From a checkpoint of a small image VQ-VAE.
Model: 5.82M parameters, encoder arch vit, encoder norm layernorm, encoder activation swiglu, encoder patch size [8, 8], encoder layers 14, encoder width 160, decoder widths [32, 64, 96, 128].
Data: trained on Sentinel-2 satellite tiles (TerraMesh), 72500 training examples, 3.6 epochs.
Rows from block 6 of the encoder of a small image VQ-VAE, named by matrix and row number. Rows with one number belong to one neuron. Each number is 200 + 20 x the weight over its row's rms, rounded and kept within 0 to 999. All counts start at 0. After the name is the row's rms in percent of the matrix's.
After each neuron's rows are labels from the 100 images, of 14976, where the neuron reaches its largest size: "responds to" is what is common among them; "colour at peak" is the nearest of a few named colours to the mean colour under the peak. Only what is clearly more common there than usual is listed. The data: Sentinel-2 satellite tiles (TerraMesh). In brackets: how many of the 100.
# gate: MLP gate (encoder.blocks.6.mlp.gate.weight, 480x160), inputs 0-159
# fc1: MLP up (encoder.blocks.6.mlp.fc1.weight, 480x160), inputs 0-159
# fc2: MLP down (encoder.blocks.6.mlp.fc2.weight, 160x480, transposed), outputs 0-159

gate.380,092,210,202,202,221,201,219,208,196,179,184,155,192,179,195,209,199,171,207,177,192,229,187,171,223,190,217,203,198,196,204,218,205,221,214,206,157,227,179,167,204,197,228,211,225,177,192,211,196,175,171,207,154,218,214,197,235,217,214,183,170,218,215,204,208,167,159,215,211,159,189,191,195,181,217,174,181,189,175,179,217,211,183,192,184,223,188,206,189,189,156,198,185,188,195,178,201,184,193,202,210,182,182,195,158,211,213,207,183,200,162,174,198,177,224,216,147,178,210,195,230,233,227,222,176,199,173,208,169,196,216,173,206,206,205,199,213,188,171,229,178,197,213,234,216,199,216,185,245,201,183,228,189,174,196,201,186,194,239,213,191
fc1.380,087,222,192,200,178,235,177,181,173,226,180,196,204,212,209,203,204,215,194,276,195,186,186,200,202,206,149,198,179,205,189,214,171,183,180,222,199,189,214,190,190,170,189,235,177,188,226,229,221,208,190,214,191,197,179,174,170,230,175,188,213,176,199,151,203,199,178,177,187,190,197,167,202,204,213,206,223,173,177,184,200,178,215,199,174,207,191,183,200,206,200,201,182,203,183,208,189,196,184,210,241,197,179,194,262,173,217,206,206,192,205,236,213,178,222,206,189,232,215,210,212,188,228,183,242,208,169,258,207,167,208,186,198,210,206,202,201,190,205,165,194,171,171,213,208,176,212,175,209,200,190,190,198,203,202,215,222,185,173,197,197
fc2.380,099,172,223,210,227,158,224,199,224,220,226,203,192,166,214,244,178,181,211,162,163,193,207,204,199,180,219,220,192,187,198,196,178,192,207,191,205,207,200,193,189,217,201,194,204,171,192,199,215,198,208,190,187,185,241,205,210,185,190,190,168,196,165,188,133,190,186,225,220,177,252,183,174,185,214,217,189,203,183,188,210,210,215,193,211,170,181,241,211,153,196,186,192,222,182,168,198,203,228,202,188,188,196,203,191,217,208,185,191,191,190,199,202,184,184,203,187,188,232,197,161,226,147,200,193,184,225,173,204,222,222,204,199,213,193,179,215,185,175,196,166,188,193,220,243,226,196,186,224,230,203,242,205,170,208,206,214,214,207,201,193
responds to: crops (67); main land cover: crops (54)
colour at peak: brown (70)

gate.136,099,197,195,185,209,197,198,194,192,227,177,164,229,206,211,207,202,178,197,182,203,198,213,222,220,184,176,180,189,222,189,200,150,175,202,199,193,195,166,223,176,224,176,220,194,204,202,205,221,188,200,195,152,216,206,187,193,212,209,186,166,187,187,208,211,175,207,193,226,190,178,226,199,180,200,202,220,196,224,204,186,207,186,238,228,209,176,179,190,263,234,193,215,246,179,194,244,218,210,200,191,198,192,206,199,210,225,195,180,192,252,163,191,232,188,225,204,210,219,246,192,195,237,182,166,194,206,191,223,195,172,187,190,228,201,189,209,163,212,185,198,199,189,209,224,213,186,187,186,136,178,182,205,184,207,219,218,206,198,187,214
fc1.136,089,209,202,175,252,201,234,208,186,210,166,196,216,191,231,209,155,196,209,188,228,217,171,190,216,213,204,169,199,172,177,199,220,192,204,195,185,213,189,194,211,178,201,230,233,188,187,196,185,231,237,228,196,207,191,203,216,162,208,210,184,199,240,219,205,190,242,207,210,205,202,196,211,191,215,207,174,213,218,196,182,184,223,199,184,217,200,214,199,175,195,201,152,249,184,170,202,244,233,224,208,217,213,178,228,197,218,203,175,248,182,167,221,226,192,185,214,193,210,165,183,192,212,198,200,208,223,209,191,203,206,162,215,225,207,205,202,226,203,208,208,199,230,202,222,220,206,161,192,206,189,207,212,229,229,215,198,181,221,236,225
fc2.136,094,198,200,186,245,171,176,208,205,212,162,224,211,212,179,205,171,223,224,196,210,201,201,220,229,206,198,184,223,206,220,175,181,192,194,210,204,189,214,220,181,193,220,195,195,161,209,199,208,226,194,205,188,195,201,201,216,173,201,210,214,169,233,176,198,203,202,194,191,168,204,208,178,169,210,186,194,235,202,209,177,194,209,204,182,219,195,210,190,219,206,206,158,253,207,201,224,187,206,209,195,215,218,207,195,173,238,199,219,214,194,150,210,190,196,225,222,221,179,176,194,183,148,190,169,169,192,176,240,172,176,206,235,205,235,179,231,183,183,261,187,180,203,218,207,184,167,200,176,215,178,226,183,210,208,218,212,193,224,218,193
responds to: snow or ice (92); main land cover: snow or ice (87)
colour at peak: grey (92)

gate.236,088,186,165,209,202,223,206,187,180,203,184,197,228,197,217,167,209,209,172,186,199,179,202,211,199,185,175,224,179,215,201,178,174,165,209,209,210,189,203,219,188,198,200,234,177,223,216,207,216,189,205,214,195,219,255,192,181,195,177,199,227,225,188,170,205,189,184,206,185,243,183,185,224,174,178,194,212,183,176,209,172,194,205,201,168,183,187,165,219,213,199,210,163,193,191,198,230,181,167,183,198,173,156,219,200,209,190,205,201,166,206,188,181,185,191,216,202,229,174,196,206,222,228,142,171,230,169,204,233,214,169,197,221,213,195,207,247,149,187,221,198,207,218,180,222,186,193,231,187,201,194,182,199,177,211,188,212,207,203,183,176
fc1.236,103,169,214,189,168,209,214,181,195,189,233,199,218,170,249,173,211,213,225,191,187,229,220,215,203,189,223,228,222,205,221,161,188,236,203,214,188,197,182,216,211,191,197,206,189,193,166,246,222,187,180,176,232,185,201,193,188,221,224,186,210,207,220,200,175,227,200,206,223,208,200,219,194,211,211,212,232,212,200,203,207,190,198,196,207,220,200,218,171,216,244,180,181,175,181,197,204,191,200,184,224,206,168,203,188,195,219,176,195,219,207,243,239,220,178,239,222,198,223,206,175,176,198,159,189,198,195,204,181,227,198,236,225,205,223,212,191,185,213,173,218,187,190,188,208,177,249,196,191,193,238,166,181,249,208,196,198,179,210,200,214
fc2.236,090,216,202,191,184,241,201,167,216,154,213,177,185,182,238,159,194,193,191,199,181,183,176,214,212,205,234,206,208,229,201,187,183,192,149,175,229,226,198,214,228,188,228,187,229,233,215,203,213,193,186,176,214,162,186,183,174,210,219,205,183,204,228,204,195,214,203,184,196,201,198,190,215,179,197,215,210,208,183,211,220,199,200,169,191,194,197,193,214,224,206,179,175,180,182,189,212,219,210,206,205,189,224,172,195,182,174,164,142,216,215,203,185,221,162,237,235,188,180,206,206,214,178,186,215,192,207,226,195,222,207,238,200,195,188,224,193,188,181,205,210,221,196,214,165,186,211,187,220,221,190,243,220,216,206,215,161,181,197,239,181
responds to: snow or ice (81); main land cover: snow or ice (74)
colour at peak: white (90)

gate.268,087,192,239,196,195,226,182,204,203,166,213,185,215,178,224,188,231,219,246,228,211,225,201,211,205,227,203,213,216,240,240,218,216,210,171,197,159,211,180,185,204,219,219,192,200,215,199,189,207,220,193,198,208,212,183,204,210,146,220,206,181,232,213,179,209,181,198,235,211,176,205,172,204,205,215,236,192,223,224,215,192,205,224,182,187,229,222,208,174,205,216,206,197,161,224,200,205,240,218,169,178,224,222,182,187,184,168,195,182,202,203,179,184,232,183,186,210,183,204,182,168,185,177,197,182,188,181,185,166,203,222,218,200,214,200,196,211,216,197,204,173,212,240,202,195,147,194,198,178,238,226,212,185,201,207,217,231,185,220,202,219
fc1.268,090,194,180,179,191,202,205,200,222,208,188,198,259,231,179,183,194,166,194,188,214,185,210,182,228,205,209,204,214,228,191,189,198,186,213,228,207,180,221,200,173,194,197,205,180,174,214,237,189,188,227,199,222,214,163,176,200,213,212,188,195,219,222,179,194,224,184,197,183,243,163,205,181,216,179,214,179,215,205,190,241,181,185,185,232,213,206,186,188,201,199,205,200,185,209,193,211,176,204,215,213,215,193,187,187,243,220,208,215,188,221,226,171,172,212,189,177,182,204,189,194,180,240,207,194,213,223,193,209,226,232,179,185,228,187,172,251,168,211,188,225,166,220,195,181,191,206,186,223,174,216,203,238,212,240,205,226,220,154,176,178
fc2.268,095,237,191,201,221,164,213,178,241,165,223,165,179,203,183,210,216,170,188,199,227,184,196,174,214,191,161,217,192,204,195,198,175,227,182,186,216,210,199,195,221,198,229,195,220,194,156,185,211,204,224,230,203,156,181,221,201,175,176,196,198,207,189,193,198,200,227,231,208,160,209,188,205,172,192,207,214,196,214,187,193,211,186,177,198,217,234,211,175,212,224,174,194,213,232,203,223,189,200,202,195,182,195,196,192,234,209,193,203,200,188,198,217,210,218,221,194,173,204,205,220,217,248,196,216,164,192,179,204,169,213,221,213,204,207,216,198,216,133,204,194,203,195,176,224,183,189,199,212,212,203,214,170,200,138,218,174,230,184,226,179
responds to: main land cover: rangeland (44)
colour at peak: pink (29)

gate.109,098,223,204,217,177,192,191,182,172,191,214,211,189,209,227,191,228,213,202,214,171,218,196,179,198,180,222,221,192,207,203,179,180,168,239,178,228,158,183,218,205,179,174,233,187,207,225,217,202,204,168,219,185,223,180,191,183,196,218,200,203,198,220,181,259,220,212,174,207,225,198,217,184,221,228,217,224,208,190,186,220,229,220,209,211,224,205,169,178,232,207,213,204,189,224,166,209,204,196,219,210,198,177,202,192,208,229,202,210,177,193,168,206,182,222,191,228,211,231,249,185,183,206,194,217,182,183,201,204,204,196,170,190,202,214,169,170,184,183,207,169,223,169,184,185,241,218,218,191,206,207,168,167,211,181,207,232,213,243,180,216
fc1.109,091,191,187,185,206,224,183,210,189,216,209,171,199,202,213,222,213,186,210,210,212,213,176,163,217,185,189,183,197,224,165,202,202,179,227,200,177,209,201,180,190,181,190,233,201,193,202,192,193,221,210,211,178,193,194,188,202,150,218,220,163,192,250,193,223,209,215,214,225,214,192,230,211,204,233,193,200,169,201,229,198,217,202,192,159,191,208,153,224,140,178,213,188,196,198,157,170,190,191,234,211,222,207,205,196,211,236,203,185,216,193,198,183,218,201,167,178,204,187,200,237,185,197,223,170,200,224,201,202,150,221,181,190,184,191,165,208,197,186,196,202,192,181,214,235,219,188,145,222,178,183,187,194,194,220,189,185,173,227,212,204
fc2.109,101,182,161,203,209,195,168,196,249,216,197,195,189,184,208,253,195,191,210,201,191,210,174,212,250,204,187,194,205,205,182,233,180,232,200,198,164,228,196,213,211,213,199,182,230,191,181,191,195,230,219,196,149,198,186,187,178,195,185,192,160,202,185,180,187,181,153,238,226,197,205,202,197,194,186,185,185,214,218,222,186,211,202,217,192,190,199,216,217,182,156,182,219,228,210,196,181,189,193,194,210,211,208,173,186,202,209,217,211,183,204,191,198,224,177,204,180,208,180,181,185,173,147,216,189,201,196,204,230,194,196,168,220,250,214,184,235,200,190,210,192,185,220,245,224,202,171,205,178,194,174,212,199,147,205,182,195,189,215,194,204
responds to: crops (66)
colour at peak: brown (77)

gate.124,101,206,184,187,178,167,234,213,201,213,160,245,214,202,220,224,170,192,161,208,208,198,204,202,242,186,195,163,215,172,169,212,192,201,210,254,166,185,197,232,210,195,202,209,199,183,160,201,205,198,202,215,175,185,217,228,203,201,216,194,187,196,177,196,201,214,173,217,223,208,198,207,224,174,207,200,201,167,191,176,188,188,186,201,194,215,220,230,230,195,193,215,185,204,198,225,190,170,198,170,233,262,193,212,210,232,198,213,219,184,190,176,190,173,175,222,154,185,221,185,185,180,217,212,188,228,209,202,198,203,216,203,204,190,186,196,222,157,179,185,194,221,194,220,205,192,223,236,222,219,210,201,195,181,211,170,182,179,229,224,189
fc1.124,080,217,200,195,216,188,212,205,209,163,205,190,208,225,225,202,194,211,184,200,216,210,216,189,177,203,200,181,201,192,214,164,185,212,227,191,226,178,184,182,148,171,191,179,192,190,224,222,229,208,204,202,204,192,155,177,150,178,245,239,208,228,190,219,197,242,201,210,180,200,210,207,178,202,221,201,162,195,201,214,219,186,214,186,203,168,198,198,244,191,211,199,169,205,210,181,202,228,203,196,195,207,223,172,161,206,174,201,244,205,173,239,206,188,199,218,195,186,197,157,201,196,196,185,178,176,205,203,220,186,188,164,220,228,186,184,177,215,182,233,216,200,190,166,224,221,218,169,200,192,165,211,219,168,216,190,222,193,207,194,178
fc2.124,098,212,191,196,218,214,189,213,227,167,207,187,199,214,187,215,204,175,179,216,184,207,227,205,215,202,195,207,213,194,200,210,152,214,214,184,234,211,192,201,219,232,206,166,200,223,199,182,204,194,176,217,197,223,185,195,192,199,222,204,190,218,200,175,197,224,190,226,220,184,221,202,154,154,198,206,223,216,200,222,201,207,182,196,206,170,247,234,230,203,206,183,190,258,216,217,194,193,199,209,186,187,232,168,176,210,185,223,211,201,201,225,195,189,182,237,186,209,185,188,197,175,149,202,183,183,208,172,202,194,184,190,229,215,192,220,223,195,150,231,231,230,210,190,208,207,211,189,202,209,181,260,237,184,214,189,218,169,202,210,230
responds to: snow or ice (57); main land cover: snow or ice (51); main land cover: bare ground (26)
colour at peak: grey (64)

gate.473,092,192,215,192,188,188,198,198,187,188,214,228,229,195,196,188,198,190,187,179,214,187,215,212,214,225,186,205,196,212,235,156,194,187,189,181,215,253,168,233,207,218,217,188,190,228,231,229,184,208,165,200,206,197,217,225,179,210,210,235,170,210,184,211,182,206,184,198,212,174,233,205,221,218,197,228,196,228,230,186,169,233,214,223,186,214,215,247,198,193,236,187,224,189,210,223,209,185,186,211,194,206,199,201,192,189,194,197,177,221,169,210,185,217,191,219,235,199,164,231,170,142,206,212,213,218,222,169,202,182,187,233,194,197,185,215,185,185,207,177,232,205,200,169,194,208,174,235,196,199,222,190,180,196,200,207,157,229,229,192,191
fc1.473,090,204,166,199,222,210,193,188,179,211,181,193,216,189,178,212,217,180,184,211,196,198,187,160,237,177,191,214,192,201,133,209,168,180,207,203,234,183,234,186,228,196,202,232,216,172,219,214,187,169,229,212,211,210,209,179,201,205,184,159,196,179,191,195,205,198,219,217,225,242,205,230,233,206,210,181,193,188,179,168,240,188,165,208,217,193,193,200,174,220,211,207,185,221,207,208,197,203,208,201,185,216,160,217,213,200,223,217,208,191,231,199,229,197,181,185,147,205,213,190,247,231,212,178,183,195,214,218,176,216,199,194,224,195,204,185,211,200,197,203,197,179,174,197,238,207,232,189,225,200,187,226,203,193,208,196,244,187,166,192,218
fc2.473,109,230,212,196,220,143,222,196,225,203,188,192,211,220,201,188,222,155,185,189,187,194,202,171,199,201,163,189,176,210,212,160,213,186,227,185,221,222,166,190,207,183,183,210,198,224,219,203,175,215,196,199,191,163,203,192,200,175,209,210,198,203,190,224,195,219,218,189,191,194,212,187,192,225,189,202,210,188,227,200,198,196,215,193,184,258,231,212,169,211,198,205,195,158,210,213,200,197,200,222,202,176,213,215,219,199,192,200,215,179,152,190,184,220,198,196,206,200,208,183,183,197,289,202,220,191,207,173,176,163,203,209,194,198,191,171,163,185,192,188,201,202,182,184,239,208,191,213,199,184,213,184,207,188,148,214,181,244,216,199,194
responds to: crops (70); main land cover: crops (42)
colour at peak: grey (61)

gate.24,093,227,211,200,180,204,168,234,213,169,189,208,184,188,200,169,223,199,162,179,206,210,226,195,209,197,239,189,188,210,231,216,213,206,171,139,187,215,201,196,197,208,211,141,203,175,206,179,191,195,191,227,202,199,211,238,199,160,216,210,235,157,219,200,186,210,176,218,231,148,171,184,197,197,160,201,195,228,224,192,207,222,246,193,203,214,193,226,208,192,225,190,192,217,211,212,185,240,184,183,213,211,223,186,184,191,206,175,201,179,194,221,226,214,220,184,231,188,185,217,192,217,196,209,187,190,205,166,221,196,202,171,200,186,175,220,174,214,171,166,208,207,197,215,204,213,199,222,204,217,208,174,208,193,208,209,192,218,224,222,187
fc1.24,089,206,200,219,206,198,175,202,208,193,184,191,162,199,238,209,244,220,180,217,183,242,218,188,202,199,207,187,232,185,207,204,212,220,206,158,164,200,220,196,169,210,211,169,204,156,210,221,206,202,210,189,192,188,186,209,196,176,225,204,187,186,190,171,186,240,166,188,229,148,191,170,191,179,206,220,195,218,216,209,213,218,262,212,198,200,198,228,201,197,224,246,183,169,214,189,211,216,226,199,192,208,234,190,198,205,161,187,199,240,198,202,191,247,230,223,234,206,188,208,194,200,189,196,195,173,203,222,191,192,187,198,177,183,189,205,174,210,206,209,172,170,217,188,206,200,198,210,184,243,198,194,203,202,188,190,191,240,228,200,203
fc2.24,108,182,197,188,169,282,209,183,160,210,238,200,202,195,200,207,188,231,231,223,206,204,195,244,179,207,230,208,197,198,194,208,193,198,171,238,187,192,210,209,188,199,199,203,191,207,189,210,209,181,181,189,197,237,202,186,210,232,188,192,180,199,204,194,192,199,189,160,197,199,199,215,197,217,222,222,181,182,186,195,196,196,206,200,213,153,189,174,214,185,197,212,190,204,163,194,173,200,182,199,200,212,189,203,184,176,209,213,196,240,206,215,196,207,182,220,186,213,165,224,197,178,121,204,203,206,183,212,207,203,216,222,192,210,210,213,239,191,230,197,220,194,212,202,159,194,229,206,221,201,182,215,168,228,234,177,211,154,184,188,213
responds to: main land cover: rangeland (77)
colour at peak: orange (99)

gate.151,103,214,204,183,197,196,261,195,212,190,205,201,171,180,206,193,167,184,214,149,226,219,213,201,213,158,173,225,232,173,191,202,194,183,219,194,184,234,229,233,189,191,186,213,198,196,188,218,200,207,212,218,210,226,172,189,216,212,208,206,200,236,181,222,182,217,190,212,189,232,219,196,240,192,216,169,182,191,184,204,200,191,147,214,238,193,213,238,196,154,213,197,206,199,182,179,207,180,233,196,235,224,186,194,197,187,163,223,182,190,172,190,207,189,182,165,185,206,182,181,205,184,224,214,214,197,206,218,215,224,190,157,199,206,172,222,230,205,190,216,215,168,186,202,202,199,194,187,232,183,201,212,216,210,200,201,204,198,173,168,228
fc1.151,104,195,185,201,183,167,148,188,208,186,245,202,213,204,201,192,246,194,197,232,166,194,181,189,184,239,229,202,165,201,234,174,174,213,198,212,174,201,214,198,233,227,235,173,201,193,228,166,192,208,169,155,193,208,225,182,187,191,235,191,203,137,175,163,209,182,195,193,210,173,201,209,208,207,181,203,201,192,196,198,196,199,216,194,202,191,195,167,173,213,190,199,242,171,217,220,185,204,183,186,187,199,203,198,217,181,226,202,183,189,179,215,194,213,192,206,251,219,183,210,199,196,198,186,187,200,219,196,227,198,190,217,171,232,244,165,171,182,210,201,205,220,212,201,182,216,203,211,174,206,215,209,194,209,183,208,218,184,214,214,181
fc2.151,103,222,194,205,226,220,215,188,198,151,178,176,192,200,204,206,195,231,185,189,217,172,211,235,205,177,183,202,230,177,157,228,189,195,170,179,176,209,201,187,195,213,208,202,220,216,173,224,182,189,230,221,185,203,196,208,209,173,204,202,186,240,209,201,189,178,192,191,205,176,209,194,179,162,203,206,204,194,188,192,213,225,216,214,203,193,233,228,195,199,183,193,192,214,186,185,205,180,184,206,195,172,212,168,186,208,186,187,182,209,187,188,219,184,207,226,193,191,206,206,209,207,123,215,211,173,174,193,184,199,202,189,202,219,207,234,257,200,127,218,216,202,205,196,210,191,215,171,191,225,187,260,165,213,184,194,189,184,185,199,211
responds to: snow or ice (77); main land cover: snow or ice (74)
colour at peak: grey (77)

gate.194,098,251,188,216,258,181,208,231,206,207,178,183,194,184,193,198,201,225,182,178,206,233,213,241,192,191,199,223,202,184,219,218,220,205,188,201,198,230,238,184,192,172,196,169,229,184,167,200,181,195,217,195,197,185,227,228,200,211,205,196,162,186,168,221,195,199,227,215,174,210,252,172,202,212,210,180,184,200,203,213,199,176,206,197,221,190,221,216,185,212,205,181,201,196,171,167,179,208,213,203,182,225,197,197,201,222,179,181,162,216,197,216,200,209,210,217,216,212,210,188,194,219,218,221,141,199,202,205,180,167,214,193,206,158,200,203,204,196,170,213,243,207,203,214,161,202,199,214,183,225,208,209,216,186,209,189,189,231,177,218,151
fc1.194,095,224,183,229,218,214,178,193,208,182,196,192,171,251,209,159,190,213,221,173,212,205,190,208,225,194,189,178,196,194,207,219,209,151,183,200,191,216,238,183,188,182,231,185,198,181,182,185,191,188,214,217,169,187,161,194,226,184,206,162,178,167,171,213,233,170,189,221,207,156,224,226,206,200,214,198,176,177,217,194,221,201,217,197,206,226,216,210,231,206,234,205,269,171,208,194,192,185,219,203,234,218,192,193,245,159,185,198,187,200,218,191,195,199,223,217,199,215,192,180,225,193,226,213,217,221,198,223,227,185,170,190,179,189,227,175,221,195,200,202,189,204,206,192,198,219,195,194,216,190,192,187,217,203,239,197,195,205,180,199,197
fc2.194,112,181,238,197,209,229,194,195,202,188,212,170,194,198,195,192,218,208,198,182,202,195,193,199,202,208,212,205,217,195,184,212,150,202,252,197,212,200,225,203,193,228,212,173,196,203,195,192,178,223,194,201,182,217,202,200,252,183,177,177,211,158,172,196,212,190,213,226,230,160,207,234,217,204,184,234,187,212,172,193,185,207,180,197,203,221,219,240,242,170,178,201,208,183,174,232,215,207,191,212,204,179,217,182,188,179,170,224,217,186,185,156,194,229,227,178,187,220,199,201,196,181,175,195,215,213,196,234,193,215,192,203,186,188,149,175,225,242,240,182,191,199,240,208,183,203,210,208,214,190,219,223,232,177,207,208,220,172,195,201,195
responds to: snow or ice (75); main land cover: snow or ice (59)
colour at peak: white (98)

gate.231,087,199,202,219,206,178,221,183,165,176,156,211,208,190,236,235,199,199,211,168,216,176,235,212,170,210,204,182,215,203,188,224,201,206,216,202,223,173,198,199,211,225,200,196,210,228,186,245,194,196,238,187,195,165,214,212,171,204,214,209,210,192,212,195,205,202,189,165,181,195,211,224,191,187,157,208,198,201,206,206,173,215,212,216,207,218,178,201,188,173,251,200,216,206,204,191,194,214,227,204,202,182,225,233,204,226,181,193,191,155,177,219,173,189,197,223,190,210,224,262,201,168,217,183,200,210,208,161,223,189,198,193,192,214,195,178,209,173,209,178,209,236,224,191,230,198,234,198,170,221,250,214,216,192,192,168,206,188,214,200,212
fc1.231,079,191,207,193,216,214,170,191,221,214,232,232,183,205,147,190,212,180,209,194,190,168,187,208,211,239,165,211,196,197,175,202,202,206,215,166,267,216,211,154,193,162,209,174,197,204,166,190,196,186,194,215,214,186,199,194,259,218,191,209,173,214,168,186,230,195,200,215,216,176,204,185,215,211,219,179,196,210,227,187,194,200,208,145,222,183,230,209,207,233,174,181,172,186,219,186,198,206,195,195,180,179,191,180,203,166,197,233,195,172,199,183,196,198,204,184,245,209,225,190,212,205,181,199,194,186,237,220,187,219,189,190,200,201,230,173,190,182,199,217,221,218,193,177,189,195,185,214,210,195,199,209,201,198,169,201,180,224,198,169,183
fc2.231,089,212,180,211,214,164,199,183,203,213,227,245,172,213,194,200,204,230,197,190,218,169,184,188,209,206,172,195,190,203,201,225,192,204,186,210,224,204,211,195,196,167,219,194,189,171,218,243,207,222,213,233,208,189,174,187,211,216,190,208,197,176,186,206,193,163,231,221,213,171,194,156,207,186,190,156,188,213,243,208,224,204,196,231,196,160,185,208,191,228,219,198,189,179,213,200,203,209,213,196,214,198,228,238,219,183,222,203,169,211,231,197,173,234,197,169,201,196,204,180,196,221,229,179,208,172,200,178,216,209,187,179,234,232,186,158,245,191,202,247,203,161,201,199,245,195,209,206,203,198,217,192,183,193,210,189,201,197,211,169,188
responds to: crops (75); main land cover: crops (45)
colour at peak: brown (87)

gate.283,093,211,174,196,226,168,162,174,205,194,187,203,133,207,222,173,193,235,222,167,217,179,217,214,188,187,190,183,192,204,235,213,231,212,196,183,196,208,212,197,194,185,204,184,192,213,200,180,189,212,195,198,198,207,202,198,201,184,220,176,178,191,186,222,213,207,188,201,218,216,218,196,210,223,235,219,196,187,209,189,226,205,168,206,224,196,205,186,200,219,207,216,235,220,204,200,183,183,220,217,195,214,200,188,237,163,194,146,214,204,271,211,198,190,192,220,210,204,211,205,209,221,192,240,167,193,202,220,187,186,193,163,195,206,191,208,205,203,173,181,226,215,219,247,163,214,184,221,178,175,203,190,223,203,212,180,169,219,154,214,175
fc1.283,110,174,203,202,169,225,199,184,175,183,200,197,219,179,209,231,199,173,207,233,213,202,191,190,168,203,185,231,190,185,217,181,162,202,205,198,211,172,182,220,224,200,201,231,167,219,229,232,223,194,188,184,195,191,211,200,173,202,196,220,239,174,214,177,188,224,204,179,227,224,168,213,198,161,179,196,245,205,205,181,207,231,232,211,197,182,200,188,209,209,182,205,206,181,192,198,223,209,202,208,198,197,183,215,156,221,220,207,198,172,178,194,198,205,200,247,206,219,191,244,183,204,209,154,191,205,199,191,226,240,211,248,227,209,177,193,230,164,219,193,185,184,210,173,220,178,231,209,192,178,229,191,204,185,187,224,201,211,189,166,210
fc2.283,105,246,194,174,189,227,191,187,209,185,198,206,186,196,221,192,203,193,200,236,226,203,189,213,193,183,196,187,195,202,199,191,203,219,169,180,198,189,174,217,181,182,184,188,212,214,223,210,181,207,194,197,226,178,201,199,177,225,206,192,206,193,216,220,221,221,192,173,201,228,193,210,182,211,215,187,201,181,218,215,209,197,237,170,181,165,231,164,239,200,199,187,184,177,188,209,183,218,218,199,205,220,228,185,220,200,208,175,186,209,187,223,217,216,175,199,191,209,165,206,217,201,248,190,203,197,220,189,189,211,228,214,216,202,231,218,140,200,142,206,220,186,166,201,160,189,211,170,216,188,215,182,177,252,158,235,179,232,173,202,215
responds to: snow or ice (51); clouds (47); main land cover: snow or ice (34)
colour at peak: white (95)

gate.17,091,224,197,170,188,211,153,197,208,207,204,216,210,207,206,210,184,188,191,196,196,205,235,207,207,206,182,207,203,189,219,173,167,207,191,196,196,243,240,165,190,197,184,203,173,202,191,222,167,174,198,189,173,189,223,187,181,202,202,163,214,195,206,179,201,209,184,175,206,213,200,194,231,188,196,211,211,206,222,242,191,241,192,205,207,224,190,227,233,225,192,150,187,220,182,219,203,243,166,227,196,226,186,230,185,181,171,222,181,207,183,182,197,188,220,216,212,189,196,233,192,161,214,201,191,213,173,212,171,224,172,208,200,246,199,203,205,195,188,162,200,225,205,205,176,212,176,217,168,188,214,252,211,205,179,199,177,170,217,216,194
fc1.17,096,194,227,193,188,180,209,207,190,235,208,165,195,243,199,200,218,192,213,199,173,236,181,208,209,186,236,196,220,173,207,209,194,169,208,198,180,212,192,236,191,214,191,258,190,177,200,225,186,160,200,200,215,163,193,201,178,177,200,216,202,221,202,202,226,241,214,188,177,184,216,203,179,209,238,212,227,182,175,217,188,211,214,194,229,217,223,187,244,174,196,202,190,202,148,206,208,217,190,199,225,204,193,202,211,228,224,236,215,226,215,189,193,198,199,171,180,207,211,183,218,224,211,168,193,217,202,227,210,210,223,184,194,200,215,240,244,164,203,203,200,178,222,222,197,186,207,173,199,210,208,189,202,226,173,158,201,172,204,207,224
fc2.17,102,194,206,178,186,195,172,219,197,232,193,166,200,202,207,215,204,196,215,179,179,217,190,217,200,165,226,221,221,191,242,206,189,183,183,182,162,187,175,211,164,204,188,209,221,189,167,187,213,156,196,207,174,187,200,214,225,177,182,213,196,195,201,191,193,224,157,216,182,204,191,227,187,195,205,199,226,196,183,204,188,187,190,224,228,163,233,215,231,166,179,192,205,222,156,195,230,199,209,193,215,213,217,186,201,210,192,234,219,223,194,186,180,180,203,179,201,245,217,214,185,194,154,221,203,213,179,230,217,227,207,173,191,201,189,220,238,180,209,181,207,206,220,201,135,189,188,194,184,242,188,233,179,188,185,182,209,194,193,203,216
responds to: main land cover: rangeland (41)
colour at peak: brown (67)